python train.py --hop_length=160 --mask_prob=0.05 --layers=16 --optimizer="muon" --nesterov=true --grad_clip=1.0 --warmup_steps=2000
Rows from block 6 of a small self-supervised audio encoder (BEST-RQ), named by matrix and row number. Rows with one number belong to one neuron. Each number is 128 + 32 x the weight over its row's rms, rounded and kept within 0 to 255. All counts start at 0. Numbers have three digits each.
After each neuron's rows are labels from the 100 clips, of 14976, where the neuron reaches its largest size: "top examples" is what is common among them. Only what is clearly more common there than usual is listed. The data: synthesized solo parts of chorales (CocoChorales).
# u: gMLP up (value half) (model.blocks.6.mixer.u.weight, 320x160), inputs 0-159
# v: gMLP up (gate half) (model.blocks.6.mixer.v.weight, 320x160), inputs 0-159
# out: gMLP down (model.blocks.6.mixer.out.weight, 160x320, transposed), outputs 0-159

u.133:099113104167127087093134133175112119097139125160175144109108104167134169142090168146159058058122109136084129144184151119151124169100145094151117149123085092063085104127139177113186121144106125147139118144191131125093131105147076171145113118129108066125122127114071159160101113111103108152131127134115146125140142168127124165100110146138098084073165173133050154129118147168119189052096221169165067129121140140154075133153175147145108068122150091159092106147142100109036125127174144
v.133:174124128090152101124160082093138130104077170174165154183124136080146087105101091100087140094092107126172102117104130081109113082115092112154134109126153171125151120130102170069138133161033114056140099120133119142141178134167161132087147099158129136107138086153170092102179118093112134112153132100094122122066107149122112124120207107133080078092095102086144172093105120126156109162145061112181087133091164174096091185106127129174186103149080131151113190145088074130168137111151102
out.133:126138180115153057128144161130092138126114045123071132079034161107108118161183133128112168163120138148095177147105126182100089186159128131104080118173126081170133123113172131117129120168093132122077172138085114151106084081137057116127158137113117119046140122175111098158128158146141134173128075109142153159165186164144130150165068148111224127147170153137195157165133090090129138103127167117077130082101130117134136121130162119133109103103083136136123130127098133125093142193094131
top examples: note G4; viola; note A4

u.41:101151185117127131168148078122112131161114101151136159164236154116088123152144173103139144159123090156168136122112136127150127159157113128121105129142135213145124126132109145081134139103108115137182061118112087173134146145070082063077168180130110161139146138122153136084104143134141166107127138151085135141152108136096170152191182106116073088152186086137161121153125084140127094160151142186077172175154093161144111124137113143116204127107128121127114074102140101034109162073192144
v.41:135235168097114123112079129094170083111062128171111148149102152105145143090121131121129130138123093136145148099136140121097100167147145115110122170164140134099098128183158124058101147170143101149116123099177146174105146174105101097139146186147148097171052104102116138190213153116118052158120145162138176101137132082082116120138095096083129126093088182155168167105071095126118162106102126152117072075098148166123111149136170079092175089119157174060109092113144145126141119129150134
out.41:142123172112087125080077173148141090098161088139124093092126116105193131171118160116093135061117149130178059114119112102183162096133143126148104171174202101155134102094107125156108121139131132129096045115073129105079121149135134119151134155131156077059162101079073154071162149154111171154181165107172055105100123183128114120063140105105159117131074145141151187094138120101109138113161111131111150138140148131136084137095087188151088149176095081141092126127097090135132105128169088
top examples: note D4; note G4; trombone

u.1:171148150194154106167162156108138238151092114062161199149135154147119155155031170147075147115093145155118158153131115108146110090171150143095136103140075123131124116100159140190148175133141163095133141114168135101125129131124194165115189113162097159103178155194163143123136069143145125112180212136143131138166110136134084104144102099118115135131113175136150083108110141134110145120107151141100185161138144112146117065116101151150152102067189155156110155151132104075136086135100129
v.1:177102146110121141113132106131182083069151100163124174155109100152105106125136172106166127104084118137079110087124119133167096116146144089139174149153127132131171089123090135116183155087106200098144124127060119168105150091153105121017107128117138126104129146137217155113139136087169086157174130139097142143196094146150089144108124115163087098129115167221106129116149135162099151128098128156127181170151111143132132130079041087128125131139154145158176150121095072119098161199126163
out.1:111181188135114130110150138156134131052150167189160152149127129127059094084155171193141122104116149163127073144111090159141165119136077108135141177082149158040112161098117135164196104072106093113094174136148089098131079133169120109147133177163102148143139142113146094153106163071133105069112157142126108124164142122169130118166096127114118120088153155114119088115148153163119124091130118076203160120122103113206166156114163135165113094166113167111179101074061154115150094107085135
top examples: note F5; violin

u.25:136140100127113107144082173143106178058119175116117143167079155134097161107118177163089161116109125122181134136146055094201141056067178116139093137094090179179090103043128135127137097093110161153128137085098149109141082130158109152155124133084143158173146145126137146102085098125135109151060168078090160100150137121127146163125089138133142109126118088185131076156129163191143144110171148172121135133153168124138115136116139067176099089154123115141064044093139148119106124098131176
v.25:131129243182131091162146104126161108158162105115140121140142165126108176140171103159126131107100128141152108074149086121093131077108053122157120132189183122121107104176142133099217171178135106183106157182113168083160102161134171126152138139121111158127133131141129170115160164184163091117101163081087153131132086165112080118098110094152121133122090087150122151103147154169159104178161135150121105127122168105135149111176107131155139077148119146112094160113174142092027058151116134
out.25:125140109143148097179128124120134136106136110088138113149196133091134133100160120120115130135106165121098159101071167153108158064111089141107179103099087156152126078123147139180144143083117098081130051169136142133064132149099136184144149130109159148118134116139132176155098194135109103167081114152114100074120153133123128150100063105060131201122079126164079126147094094081145094136124127098120140101113070174125092100099202150130096165107152132093173141180085059072158196169166097
top examples: note A#4; violin

u.100:147129139130114138058170149152100135134150109058128166084142150141124141113133126179146092085158153082135123145168110173141187143076119114130173143159111074165081126195124112126150124076094189203078146105100130163179130141152133069151162169141150088107092118159146125166088134174108159117159099162133126200116117146145119138161073171095135219095110111111148152165102083087084138099141153153073145124129096154157144148105099135102092139124173122097205136119144086101152072132176169
v.100:128137130142121123119145181114060119163083092111179144167185112147148128166165064132119171152098102109038190146154132101133070160125091172190109107101115168153214148170168124125107151116137082162188082110098083094081111182180113133180181115150147084117100151067140156082106150143129074139156189092168150131116098156157141141152082104077151153127134140085150150122101151121131121144130127105131131117158128085135191102161126105166100131068120137161164152137134151101090092155125111
out.100:113125153087094077173122124146083118106109117140081124187120077106114176161137104159153241137109127142134126077179134095154076127147124103134152133108108166110182077164086154087151129104125156114099083077121147056143086097118102081148105142163182158158180099128120123142158140143096110164117116147123168081156154154185133128150124133149114079122163155171165088079114177140158110096121149147121128095153160065088135116152162088132161142104070100091157159058205125137101098162169149
top examples: note D4; clarinet

u.20:111082128098063213141147111120086124124122126140163082123127153125112103092037115100223089152103111089160187179088118113080095092144092099137135134140125150140145152134132110147126102116126125118067082178099117130089145111064101116137076107113088108122102159110086093094114135157153153092175139131160143116071109135077139144144101140136130180123098075125118086132152075117141140144206100141091098129135140139119121173095117213161094114077080145149145129163138133229111156104110124
v.20:146165133118100173165106113117117107091143099140124121111149117117130113135136148123121120193181108077130151140130168085197131093136153181106105173164126180148096079139184073159140185095166210146119112173085137074132102120168063140131122140139089141134135196129112156151096116125153056088182094102071207161050152124174142154115153138134120127116132118167128101152169124120124077140059143120109116117136147147125096169155123144072133096144112086172151093136143118130073136163209163
out.20:147156100164156072147105079158115147164081124169123204134144130080143165129089131151069119105140138131148086113119054103120170174122107080060119140101054142137148137144115160149111064150114141182163184107106165128159144160165160178151118136092150088134099065153177105114150124093117111137110080154170131150116148155152175147144095066162169112115142118095185176145108124185144074123126175136097103097114103102142139142128147158127077099114102162157146092100092150106195088169083072
top examples: tuba; note F3; cello

u.9:128185135158151082118119098099137126145111092125182068130135129141118081090103165146139094113170140127065125122109124058164086155055153122125071142180162149111125145138122184118102118137121097140156134138126098125096170111111109081117158125125143197083043134122126101176078152139163132146104155097121139145113146098153165112130148158111108130138163095120103119155140081139110173062115110086157125070050172165189166132058132162189123192158164154093084143148069089126185169114126130
v.9:119119157110150069085106148110092113135138156104119182080105131161128098210124101106115173121118144122136132160091134091148119124158184132128111138168098169098130083100136214181034116078141100106138144060158088145084141133102083082108076156070148131073098115159176098116155154105089091082130169163085164152120136145213094174158150161110107123152092131092128148155191138154137066125127131127137151130084140129112139089128115130105067168106145127074112101093181140133143152167144106
out.9:118106070114165098136102132118142141143115064105171136100087106148138120172132147146102113077114123142085077136152106107137132149123141044130125158131145079122153133132131152109121142143161165103150097024145098117158138199093162081139133163165134107106082084102106145049145132202112165170156118178074132136094153085149129192122122070150097093075119140104125122122076151080111143162119103143127130141119120088151119183130097101098111128144206156165127062140204147149110155165155195
top examples: note G4; horn; note G#4; note A4

u.101:070125056130113091131097145113112085082182134141093132143134156161156155155155125168177158109205138074151072163127142142154128096151180112064158121125163186126122107143126125182172147111120143078143220093117132075126074133169140130084145203072098153112133113161137097168099068139148098124170099102090125144141134083077120122169105127104132103114100102152116136164146144183140150091126102068122091102174080125089103104140067116132099095128152198136119124069123113113122131116075117
v.101:128128161142107165142156130148137114140126133146114177168134121090108149098139091147169088062169180082158182143093164125182129173147129101145144068095113139185166119095125129143165089083050102136185104127152116111099080179144109145131175155132099161083120156143162131106050136120134104115113143113079145057193128079047099131191129114111197092128122100086104140093166134113170162169158116162155149084111189103072065137152116157120147111106154113106123098131103149101127122153176107
out.101:189180157101110195102162102073119181118114100149152120109101150191149073188091150166052150182109129120088163152148154142160154189109113165144119155133132138101106114091170147085144145151098118148149049137101151131103177182178081170091117121152118129106166120130123107120167137119129138169142089113138196175124124146096124108093190125164132171063176117174110087110177092137160082109131127120128155138161156112164119152058134093140147168116119136166058148168139182143119109148139146
top examples: note A#4; clarinet; note F4

u.175:084089111106120049118135158171078116108099189110153151170143101141146178075140183157133180109082092099118111102119137139149092223135157100127141137120071092141096133113168144143153132142113120176174071133142120159113104084160066130103210132123133110140144127145136139163113122150154168098163160166115172081135093068118207148163095194137151109087119084108117104099121086142148186100134106158114156082148200113133100109150154125134130109137156108130144119097142145103059138101187076
v.175:122100111129104095117149124177138126199094127135131093152156140147138118151172160106110108191113077137022146155124125168137137111111083087111119167169150181127081125146119165102082102125079127131165091120126149139180103083140141223147146141127199144152129137097100148138130148121108160069146175067153094125121149149157126156192162118097129105159060110110107111126203150182126137147111201158166105115118148090134130121108185108164102103113045147118137098086139093128135154199152114
out.175:098163127130177077134163147111139091150108139156120091073132150112153191154085154142144091137093114167075135171109087145080098178150128171137074152129142152114142109145137097175109096138107166104155115138167081098108150104133089179136145190136138134105124123120145073094188179121114139086114072170132106072157129092120137164141148118186102107032173163148133118171152180151099138173158116139122102128062117103152101153104186134083092176114102049134116158142138142125095091061162176
top examples: note G4

u.233:142132120043080152086147137141103110126146075176138093126157179141120083082075211090153145086091152111198118092124110126071133192135100099105081049135083116137122142164151159102199125075128147148083149144135096136117115153107181133139176110161126164149185124141116025095173118122124145125115134107086117121112097111163121128119097109109082102112119117125141136170152130147127111164177161166178165120107109130140162132152076096065157105118179154118178140148119150084125109152092088
v.233:105151136101083118125148112173114130133130084102122129116075098083167096120171137126127119120135147145149174119104167122131147191154104150106128157133138116131110134075175114155170127144133147110078097151115153149106091160107128167132144188131120114117155117172151093173143108101093112105091156142142139131078106176143166170176124117162143163194066085120139122077165069223016090086095180083164115121167192159145169155108151099119114169087166090157123171069118153099134165192126140
out.233:197175118067161165111125082177125086160127094124127050079150130135098142098146078111119051193078203166112123049181140134087129132103068104096134092100087143119212118122129102082158110147125147127117138116112128128173137091132151080129102077147124111108099114085049123127157134136107196101115069156108169135137125117054143097112161114118089140143139109081149112133141113084149132124156140061132116143084083122102128174126131172114121125087143087098176121152103161125127109132118114
top examples: note D4; viola

u.27:153096077112147122134178128110086057160124131142132155149180134168176104121107129099162131131153140105128150148132132151173111135070127064125119082123123111114137149182155159115147085033093136135124128109166135099138151119204120096153102133199115148179090190108114121157127115075107173140072128095146089088175111122135126170057176151149103099119125079148098110164141093086115112186077170108107089168126102180140116123094152109097171103127132081138138102109187143183138103143137033
v.27:119147106174125154132091177116148211118129113118137135114167161129151109120078102177137090103118116087109063130190189161121134135088127169155160068097109136145096143154121124122143100068136090122099137118116198086158141071093067118060128104105131155136134135176123118183182152079138190114149137128160110091074064112132082109175137160178159090157143122123080146133113088161105127147109152102133167141123118142119099163122122100139174191084092145073133150163124053087175076106154126
out.27:110165102130096134162054088134087111140163097086095136120072125067153149137158126134104158137115138142151172141132136127160103118166162113172114102171151099208119126103099128170183162132167106125127154103106076196143088189138129090127155150116113114086145117066113127102163145132166068147155157132115108177029173155097146158119084134056109189184106188142151158117147103118178125125138103196166120094128154146099130133092121159092102109154166135144096134185108153147140161106154195
top examples: note A#4; note A#3

u.37:112082111125115131133164068128123115203093115123155093154161197119106114115144167088118156085065116162122134194117135129184067078154132100120142100117103119074104202140112074186127113099096081136097133166150078128126161121182121131139162090106118105138171080066103146114123089117125120117125129126120070080144125154136149139068182125160064099148130054139087130160114097068147173089154109101132145139116129101131200117164142135148164111075166116132170165158171098122152161171080108
v.37:140135122113118096140105097128105076146178181147188069173205132170128094088120169085147128081111097113120137115134132137153139155141116104125086088103081133168155160194100122140139114110106135165212170190117145155158091154131122121141121095111125090138142091158121152093116144180117112087096106089087072135166165123162079108136144135106062096169072140091096082088129080152053115177179119154199147149105134182079157098139105151178145127114173141113176104167153125102140162138136161
out.37:115154112108173051119180163151170110096136121121137105098116170152174079104102131133129127069049134136135138112182111106049126108163119089108171128110108153159137148110130115110170133059158123162124163127117164156090188116143164177161138120114148185163081130106116104105140133205156118141110037150112086156138089118072176111140118106126164191154178180145153096087093196142104120134116083143157140108126128135087176178125069111111095163112102153100171109123123144133109108148198140
top examples: note D4; cello; viola

u.161:138132085117100141175099092170097085045046144128126082127118105083143174171146114122086121089134128165078121142143173092084127141136116120108207170142125110150141141105096138137133120135167096081098136118156136097179051137159065111159120113116146091115170119169150156147094148113151107153057095187095113087121164114119119123092109152167141097152137146132162101143116122147143101111123127140158136061093153159056143075036197132075102109108145103182189140127136113123147119073135150
v.161:174191132137101076108110117125085091120122109095154054129182083147104100100142154120121130126127139131079175141184115154060120093129109132102173120125093143186136120139068120102090159100160083163155178191136081176120139122134122131154093143116169087203141118159183160053088105143121128123087093160134100143147189099131066142102126157138123158102153127123125169091139126154148167117154119099055110125150142080114181166158221070132139131115098135145169170144095169088115097142136145
out.161:140040176091155120126127129135146153080155098133125160145080135087067132091152098116098128081201132114163095107087191077172116110114080098114070126127151120179074119120136089137179115116114119134188122104092162138106087156153134158141170138139130183146087163124083177117101160166080164101183137093161151146128103121073097147141176118153157084170111119214131135180172125179135101099121107132198108135154131125109123122113036171149134146100093130090125121080131141129125140154094152
top examples: note D4; clarinet; note F#5; viola

u.219:130103181122074110163168136115130130104125150151098155206131121080136115145124093143187121130118130173138159127094044151099153137183119163140132117130119105143145145164161126154101100167210088100086108166111106099092086120133180147141074164133150102110098075143121073100134153132126158114119121102136161040100169129093073143173170128077131114065168146160094118061118136109159100117098079092187144155132088120116125091087105109115142126087138110100095108134164071089053187121127171
v.219:144133122158137162128164109193144098163198122156140162173085167101174121140128107113115124132084139109140159120146122082142160158159144135156129142087149113149142148072119073062152178160171160102141155116164124090129157137154083060094068061119132155137166134178108125080114093211181130122117059131183124127107119142157113103160141232136102131158119083103129109097136156090101101139142152143051077064109177102143087123117147103085134128111167135109096095130127115121118089076137170
out.219:123136123101083138118086141107171099114054066104114132096109083174177124105155152105112101131127167123105131169161125119147112134090153102156087104131142095153125183108076157189114152172138155131220113169133191132197123134061106187099194135137135140128138162095134172141121078124108120140107169202117120119138115148076165104115170109064124124159102128142042136086090146155137139107089132112117157131155162094119174170185191112140123137147106164179116117190137175143165102154139131
top examples: tuba; note F#3; note F#4; note E3

u.225:108151102115143082133154109142111040136125141143137137129137078134100082099139115110128135137148141069149175184148163162125184094159142124166126189181139114154095083155089144136111108111108121136149118197116185146107151116125165198152101111145103141150122095118150118073105177073163121124166073105141130132171186174085083103166129152149094092139161141126147124074151101164167108148104122131132201085135177174146126121108057124121089164120181193104172214151119178106138091115163103
v.225:115135165178159164182142097154220085121189141124141078140148131128061074113123163105133153145122141093197110059163102127122177154168080168101125135202104124072067119143133103075174070115088177143171157123093143135104082110106101113155134141164140126149095137101105142097166113098089114151147169148113153109126155165102154174121117141153143141136150124195097197149084129093112105169121164084119097154154105147100140133116138124171111142107032117104153100169176150104119126140090127
out.225:202116085140098146061095128104092187124089134143139105142151146122179154142126132143069176149099152164082139174148113112113099091115174102186122065027130203139123152095139119115081177134115145107102084084124117087123200155130160140106173052135149143136126123163144085108075142156117130116160049067107155136161093129140154106156177137097086095149133109133114145121165145108107146121166141137105136125139086131100118131114164096141160148167194109096105122063068128128113118133133184
top examples: oboe; note C5; note A#4; note C#5

u.292:059187103124091141100105098155111173130053139176118141156177115092124099128090099117130144113096146098140125092138149130147126084112116149064125133089171090141145117091116112091137125115068156090076184088142155122060118087131165152083144079090172175118112104062173119117139177134149117137108147149197026058099123111101203098120149080143116118122149153119142096135098124110122113141118139109068083105168082153132108107090180140144176120188160136196122117134135117109113107101128141
v.292:113161121110109076119124163134149147148177185129126115172126212095085123137151152098123114172114120165141114117151190152156058129102109144121169176119136082156127145073184099123145131071156168124099102159152091121188077092158126117139083129135143120155140146108133083154121122122164074127103106138157128080083113149119090108113080121160127126097105105197180133118076121036182087079151156127093092130151105101106138093139124191124084130200146148097101134207061114160092136160124148
out.292:206123083114182148086191156060141135091101135120117139046138124132170129137141148183169133146124163130101140166168113081095132139160130086124112133192075114137105128131114169125175082095110073182167100181123169171096159188082161145140126081168100124106144131128119136094187120126178166109167126148132147158089127117126125148122135115149184111145101150135124139078114096075073138142112094105142135120112148199152114137125142129232143184119151136102101108142153129104191063125168150
top examples: tuba; note A3; note B3

u.251:058133165130104115161117076146119105109115143145131095143092195174150112148128142098143079175069121154138147111133161140177097130099108112126145112067128107074118152109139113193050101112087143156149124142117114051186180153075165126169171136087124112072036131140119095119130109111046117130161143124067139100111139139135153164109134113159087134132123088106114110140079094103117147116148132191161112122117139145157095084138128084146181154133221108194078136128139172095132118163137149
v.251:168105191157134098115082181127130109132154099133201135142148101130157160169125157168121163161123089126117117115094052172066112124087160140102087132112135127095131121146159060176143133067095121137093095134143084170089202096168110114141182170067134186116152125122167141163121121137103174101072142180100103135138088146134106133073140149132121147121129054083131150112161146105162101139111094157128082059169120092114125101089177125142159102090175156155155212159101159113113100162122126
out.251:149098132153127169179207127138169194121143180134105110105119133121117123083096158107138125121116143104082087156149116118122090092168075060139139109145176143183153098113076145056101122171133129141136156138068143143141128152122085074173159161148088096118104067144158141148155088101142149101164104089166134142204127127148102119197157115094159065168161188177082068110109117150113192143110158119127084156148136180122164182177134127078121131104145080122113115125149097182118143132086140
top examples: note G4

u.78:140138155133118110116193130151135116144177097124092153164095127113169155147145114142170157151187123153178122159174076090118098111139126119137051160107139195127074154119117099182165164113187086119121132178153116104156123104175107181124162145145150164092145115132070120160109139095140094116168100137115129136119058121057071093122174082111174140064094127119105115099107112142120125111082081116143110146199132112209105092162137100122116077161120148177139160141191120076129107155066178
v.78:121098129122148088128202138150107088173119116187095141122122098124159123058111060122125121076175155103186154125112095120123112156133145124150083117131122146134089132144138126147167149154138144135073136113137136128121105122131084153188159106202158155120121110208166111155203162129041154073189076092133129093115163152175095144132146185080155151116119153071169109183121124158166082079108114150168116136154120077114048107119126167102173139088153114116187116122116093105097158126095135
out.78:151172110116073174222111125087113145101193138119113182161166166143147148159148081163134123132153130168123122154075187121132186147163121118140169107108116141098171108106102108156135106135137125088149146204125134122148126118136114110083163085126142144098146102149117194109163124128150117123122132139134106044115069169104160151112097153112137137046151157083159123120146095120106129121109090077152140134096151186166163105081221088152130158131169211150113151142102127149198071110124089
top examples: note F5; violin; note F#4; note D#5

u.296:117097143129131057059111128129070113078061121106095131104094135091098133120115152169124125099121114140147140145109112117154122148159142134155131120105143109177091034161123126077093090115097180119168069145140079160138143134108127151147090093110076130126156058146147148167163115123085068111166130128112135196138131058116097081147091119066191107095086141107129106094098146166166115132107046095150172053122138131170099118141114093100135115113141190168113101131143122135105157175127054
v.296:187143160126162143173153152134130137138116158161130123162111106137082182127185164121135186126165153100136147166093207119124125136132109146182114095152105194139177086098114101159133115124150091132125052148156115197168163169087075072123127167090144103134109126142143132149194150115104123137189138142138086110173060148110076120045121136186075143123074081107143156093129082100144108070127144120154115142125132108170073084085156128104118122089179137096081150109172124104169120165111133
out.296:119179142138067147179169117141151115103157109097161167145111170159200165185145102061138140131059109161129132089214104060041112141136095136116084139110122161147124166111146108116122126174105088068100116154120172101089140174135116180152116144125097134156115161143170126108062164143131150084107146094149138107156160156098097186110144176157197082115142179110114112168141136100157148174139134173123123114134196093117102136100153090109144091112152073162138159090122116118107154157131178
top examples: note G4; note F4; trombone; viola

u.132:167109169122143125129093148131106134152118151104106120108070126131077104097114180081126157168168108072153129173186131054201132094126111154151097086145103145168127096110133064040142090179102130051098110133147100134143149107119169141113154077134093166132073112186155111227119119086124145150143134086111108130085108107142124161160134090142094132142125111147193123120090098174127027123136157128128095115155162125095116106123167103075131076114137131126158125174100147107105177091120155
v.132:164158180128147095211117141063126131135172129152096073174133162158134098101147151133093190117149092094117167151173085073171091139130218100078075133127089113171100156128159176130172150159098121110142101103181138132120142095087078150117174126121064076115143138150131131099166094096172154099087188133133135115177114132118152122084139112186151115146103078116101121116152100146170108105133168126125179093165109137145164182107127111092138149186115097164144123105119112067145095131062166
out.132:135136085142126108119126113204170119108096169128133181132189022130135135112098119168120084113133153199136165113070119201125124133107097127131223061162197108101146134068153094090108102134158113161126123131106094120127120122115141103139124141145154137147115150118119092137091131155072128131140038173132102173110151156074121106144182130099137169105134128131178127173106122084107104129149089144118094140102125103060105071126191084140076151120160084123122118153120110144072114176160141
top examples: note A#4; note G#4; oboe; note C5

u.3:080186167081154105083092159137126111161136163120131104142147089133205124117154141144016125148156096141100199134091093137119126132126139051152063141160107116139129125109145150150098143143068142096095122090160105062100125103172140106083165183101164160108112134161155121177153150085069163153146147096124141171126176099114118096094119148113059146132130152167134084110186097128150184101138145122119141102179115145100103134142163104142074057099149140117099134146065155107109151157140184
v.3:142147190117168137190122186116205082121097100068179149162087146098074100113120103114135094116128113113136147144175119130158158172096088122097193110119109075115130121131143152050103093148112136133122160120120163200159125143141096193132070190149140150176131111048117105135134136147138119132184186117124054123110132128180169132133107111121200124148135115165090191122101141160161101136126139148129117133100161098097107202089152177092163108160118167133113091136169138153078160123125117
out.3:118103069156059120105135079086106149180159098138127134103119202097116114147116185124108096097191110129138136180094172112116122129116112117155140152146125107107078120110094124149128117128145072138099152110144144125140148139175220174117116146125110164080174176145102166100076136113103194066117066124171112141165119196105142204160154147142129075141103113086109143181123144153119113103119110116060149126135177181119119159151136087125166101137161151060100172104035126130121115119153096
top examples: oboe; note B4; note C5; note C#5

u.275:090112130131142197129158084130168141094126152152174139161128205141140180129097117130141071127198102129122132156135143112110122101175184091110153108143163154080091113143085154137105098109151125043082067118188146166103156151179160144129143094151099127175139157109124090134136121173126113102082140145140090092139151106074152125134125138161103113125118100146155032125134121132146098076110126149139110071110105080150138164110205121151110122066158178163149146118226141190087089118148138
v.275:085105092128111083138084142156145072106103133134148134120128144151078110145083110083144092146139214153170105146125132182163080065083099153155143118056116112130155095143136118111140134140175104079136032157129139102151153151110138161136058141151130105118144114121108108147117152199102117141190131074131109112093142171173087146122163170102095145145100139142064126087132108111098107147155133142115184082144102089194119103097161150117097149063118142059125141148092136178109133095175213
out.275:151138117161083087112115099113126150133134159085117188087108167132146134090063110138128145124068123104168170101147202118086176170122164122159073148164165179144133131083109110164122154140140203130119144135084091108102074157094089082153151176123114072085086088141167092168146127085153112135097098173149091125185149132137152064145143097118085120140155136126144114123105135125126134125146186128169124108102099157108084131178087098147139105120214062181118178138156094094119069134075166
top examples: tuba; note A#3; note A3; note G3

u.131:140117159138159121166138111153076093117133177186153162128144098172107158232108104151130152155162168151122157102157113145211166125117106068135110128099127112099145076097120153124154124115134132168076117142159119091163137146157099122143061118128178166136111065161122101151131076107157146091077158129160088115092122156078111149145080130091137087038126159131141120199100078121128143101078129124100146116082142109117172081121197156171076090207088121135118138116111147129074146137140148
v.131:116153146130158088147083124128149118172076095090156122120121127070157096140196116071144102062100145081111098092162197117179165042104156148122127161154122112122116114118144069121157184125107122141136130157155172146129131065146089104158122123109092129122092094112127079059156135129141181124173097150124077156108171105149102069154096135093061132158174155140068138152175150127112056071141160076149072138139110188110125151152098090094139155092121134094153134109151155153123096176122102
out.131:117093118128100095116145123192128149123097129142072132172053139166118135129120169127096145170132157106137145180066163161158097164122117165128131076188202116156178136131066140150092162129172145150108168133157108143148121125090163170131156138123112103110136129128190145143143087125170116119197094125125134094193135119098149149114156078134134147050100070172135123053144110165144162154105201159158123179115126122140110087144186140094149063071123061115146130098168091093113121111101179
top examples: tuba; note C4; note A#3

u.126:151137102069164115131140127089172115179079072133132116133112120159138071154114161121082138132092145084161155173155123186084144115113165065105108103113115175139079075118139055116111154084167163122135096120104101143110147167132078125122161155179094093103113173099125109103093122169135163126094141110127140062129142132132105071162157145174118147061126087139067120176119118128098157194216166146126142090128126123112178146161189098162094101117188070140123155118164171099117126063125132
v.126:152152167181113111137124120107079135128149137124157159152142113148104083128152138152090168140124098124148075117153156167132119127081140118107122119178107111147151105122116108079148108195212137095134181142078109120117149112106067130186155165141175091156137089105077123115142082088130143147184177111108147165125118126194101210177119096095153119118138123142153146146105089154138138077205117105138079124056143100162195143101122150037077115153121128136092090135122183153066185139087140
out.126:173097173101113183100151089153112149111162129065099110181125146116083109111076114169110151151134096175167150157140110118147090144129151170125153114118121130106099163103132064152119094153099118147058111117166107070112204133118141101153095143141147136187168097120135138172149166116099164097156120103141117157131127107102163204097108100140074104128087091085160134192154096091100149093174083114130093103095181095186139119079017127134147137173085117098145151154099125105108136109193159
top examples: note D4; viola; note E4; clarinet

u.313:098138115126070136172132147093149134124135176124146181175115110105121115141090099145107098163173183144148141189136118135164102155085157215116118098130092124123128139091145117195133167132098107128117135132193165097151122108137179120094191102158088132126107143111160148019180113080063114203131141167119174132162109176161103135148144082153109145108183086136151092120089172148196150150164060117161114120146118105150096071063142115119156136125099113105140106137154126167088076118112108
v.313:084116175043117162114089185124091114083132120071127102182085138154120139088101191149130116083114115103140118094127136103119136132066114172147106146181174123131187152132104091148098137116055148139095068112153107141096154160169144081104127134151121190117175133157129123127157131190163137138144155100160176128187156159091168118070131125147139106042147103139146104141152152128095094144110147083203064134125086103116136143136164166152095089171104117091160120135136118133141150215142175
out.313:142163162205170075178148132084152122135111162150138118112136143113095110087139151156079058184127109089153174105171181119104189120168127119121168173147113121149102147079120111158101162156149132098088163162118133103073135170090100145154159105095159174219101113058167074136141115110180130098139129180123132108100198139147110144138096146141110122090127113084099111170118163165147190131144138111094107177125194098093113102125100189097170099110154133115173095112154159095153104082111112
top examples: note F5; flute

u.39:136156201110137084132188127135158113138157141132127154131097168134075123089204115110130129079102135129193130151149092122128213108145116107124111041099066116132154097147131122137158127143138121123148158117086133105119077179159146084074145099141153153089098103107133170079136152125106189146101101160123106084100170157103118076111137132109066128136097061081177076087109126103153125179104128123113177115128155069202149103105121167119125099108142110096120157081183085159103058151095108
v.39:128056125151119123143097166093159157167149111160199148157176140119126154119133203107143094112092148116139158157083087087099156098121090167128136132175102095112134107151119167091101107048089105066226141137093148110129116104157028121131117175170133123165091103128116158075142091100100116089129132096144069094093159135132156127104123101096138104135121097103171106158104062118145105098113138132049140081067194116102132107115106107162129123112159115113161138134126069092137129093101175
out.39:167162112108129094168103135130137133145139092088092136111138117131105104116103124166119088140159075147153109145103110127087127127142171091094144130094117084172104073122221208125061145134151192111151093144107132130068135086099020120115098120237121168111127102118056122120101117080164146140146114070118136121164135123080133099163113108182153120117177161082147141148152074157118152151160118150124164133109084114162109072082111130148180147167139111152114153104158110133143156086163079
top examples: note A#4; flute; note B4; horn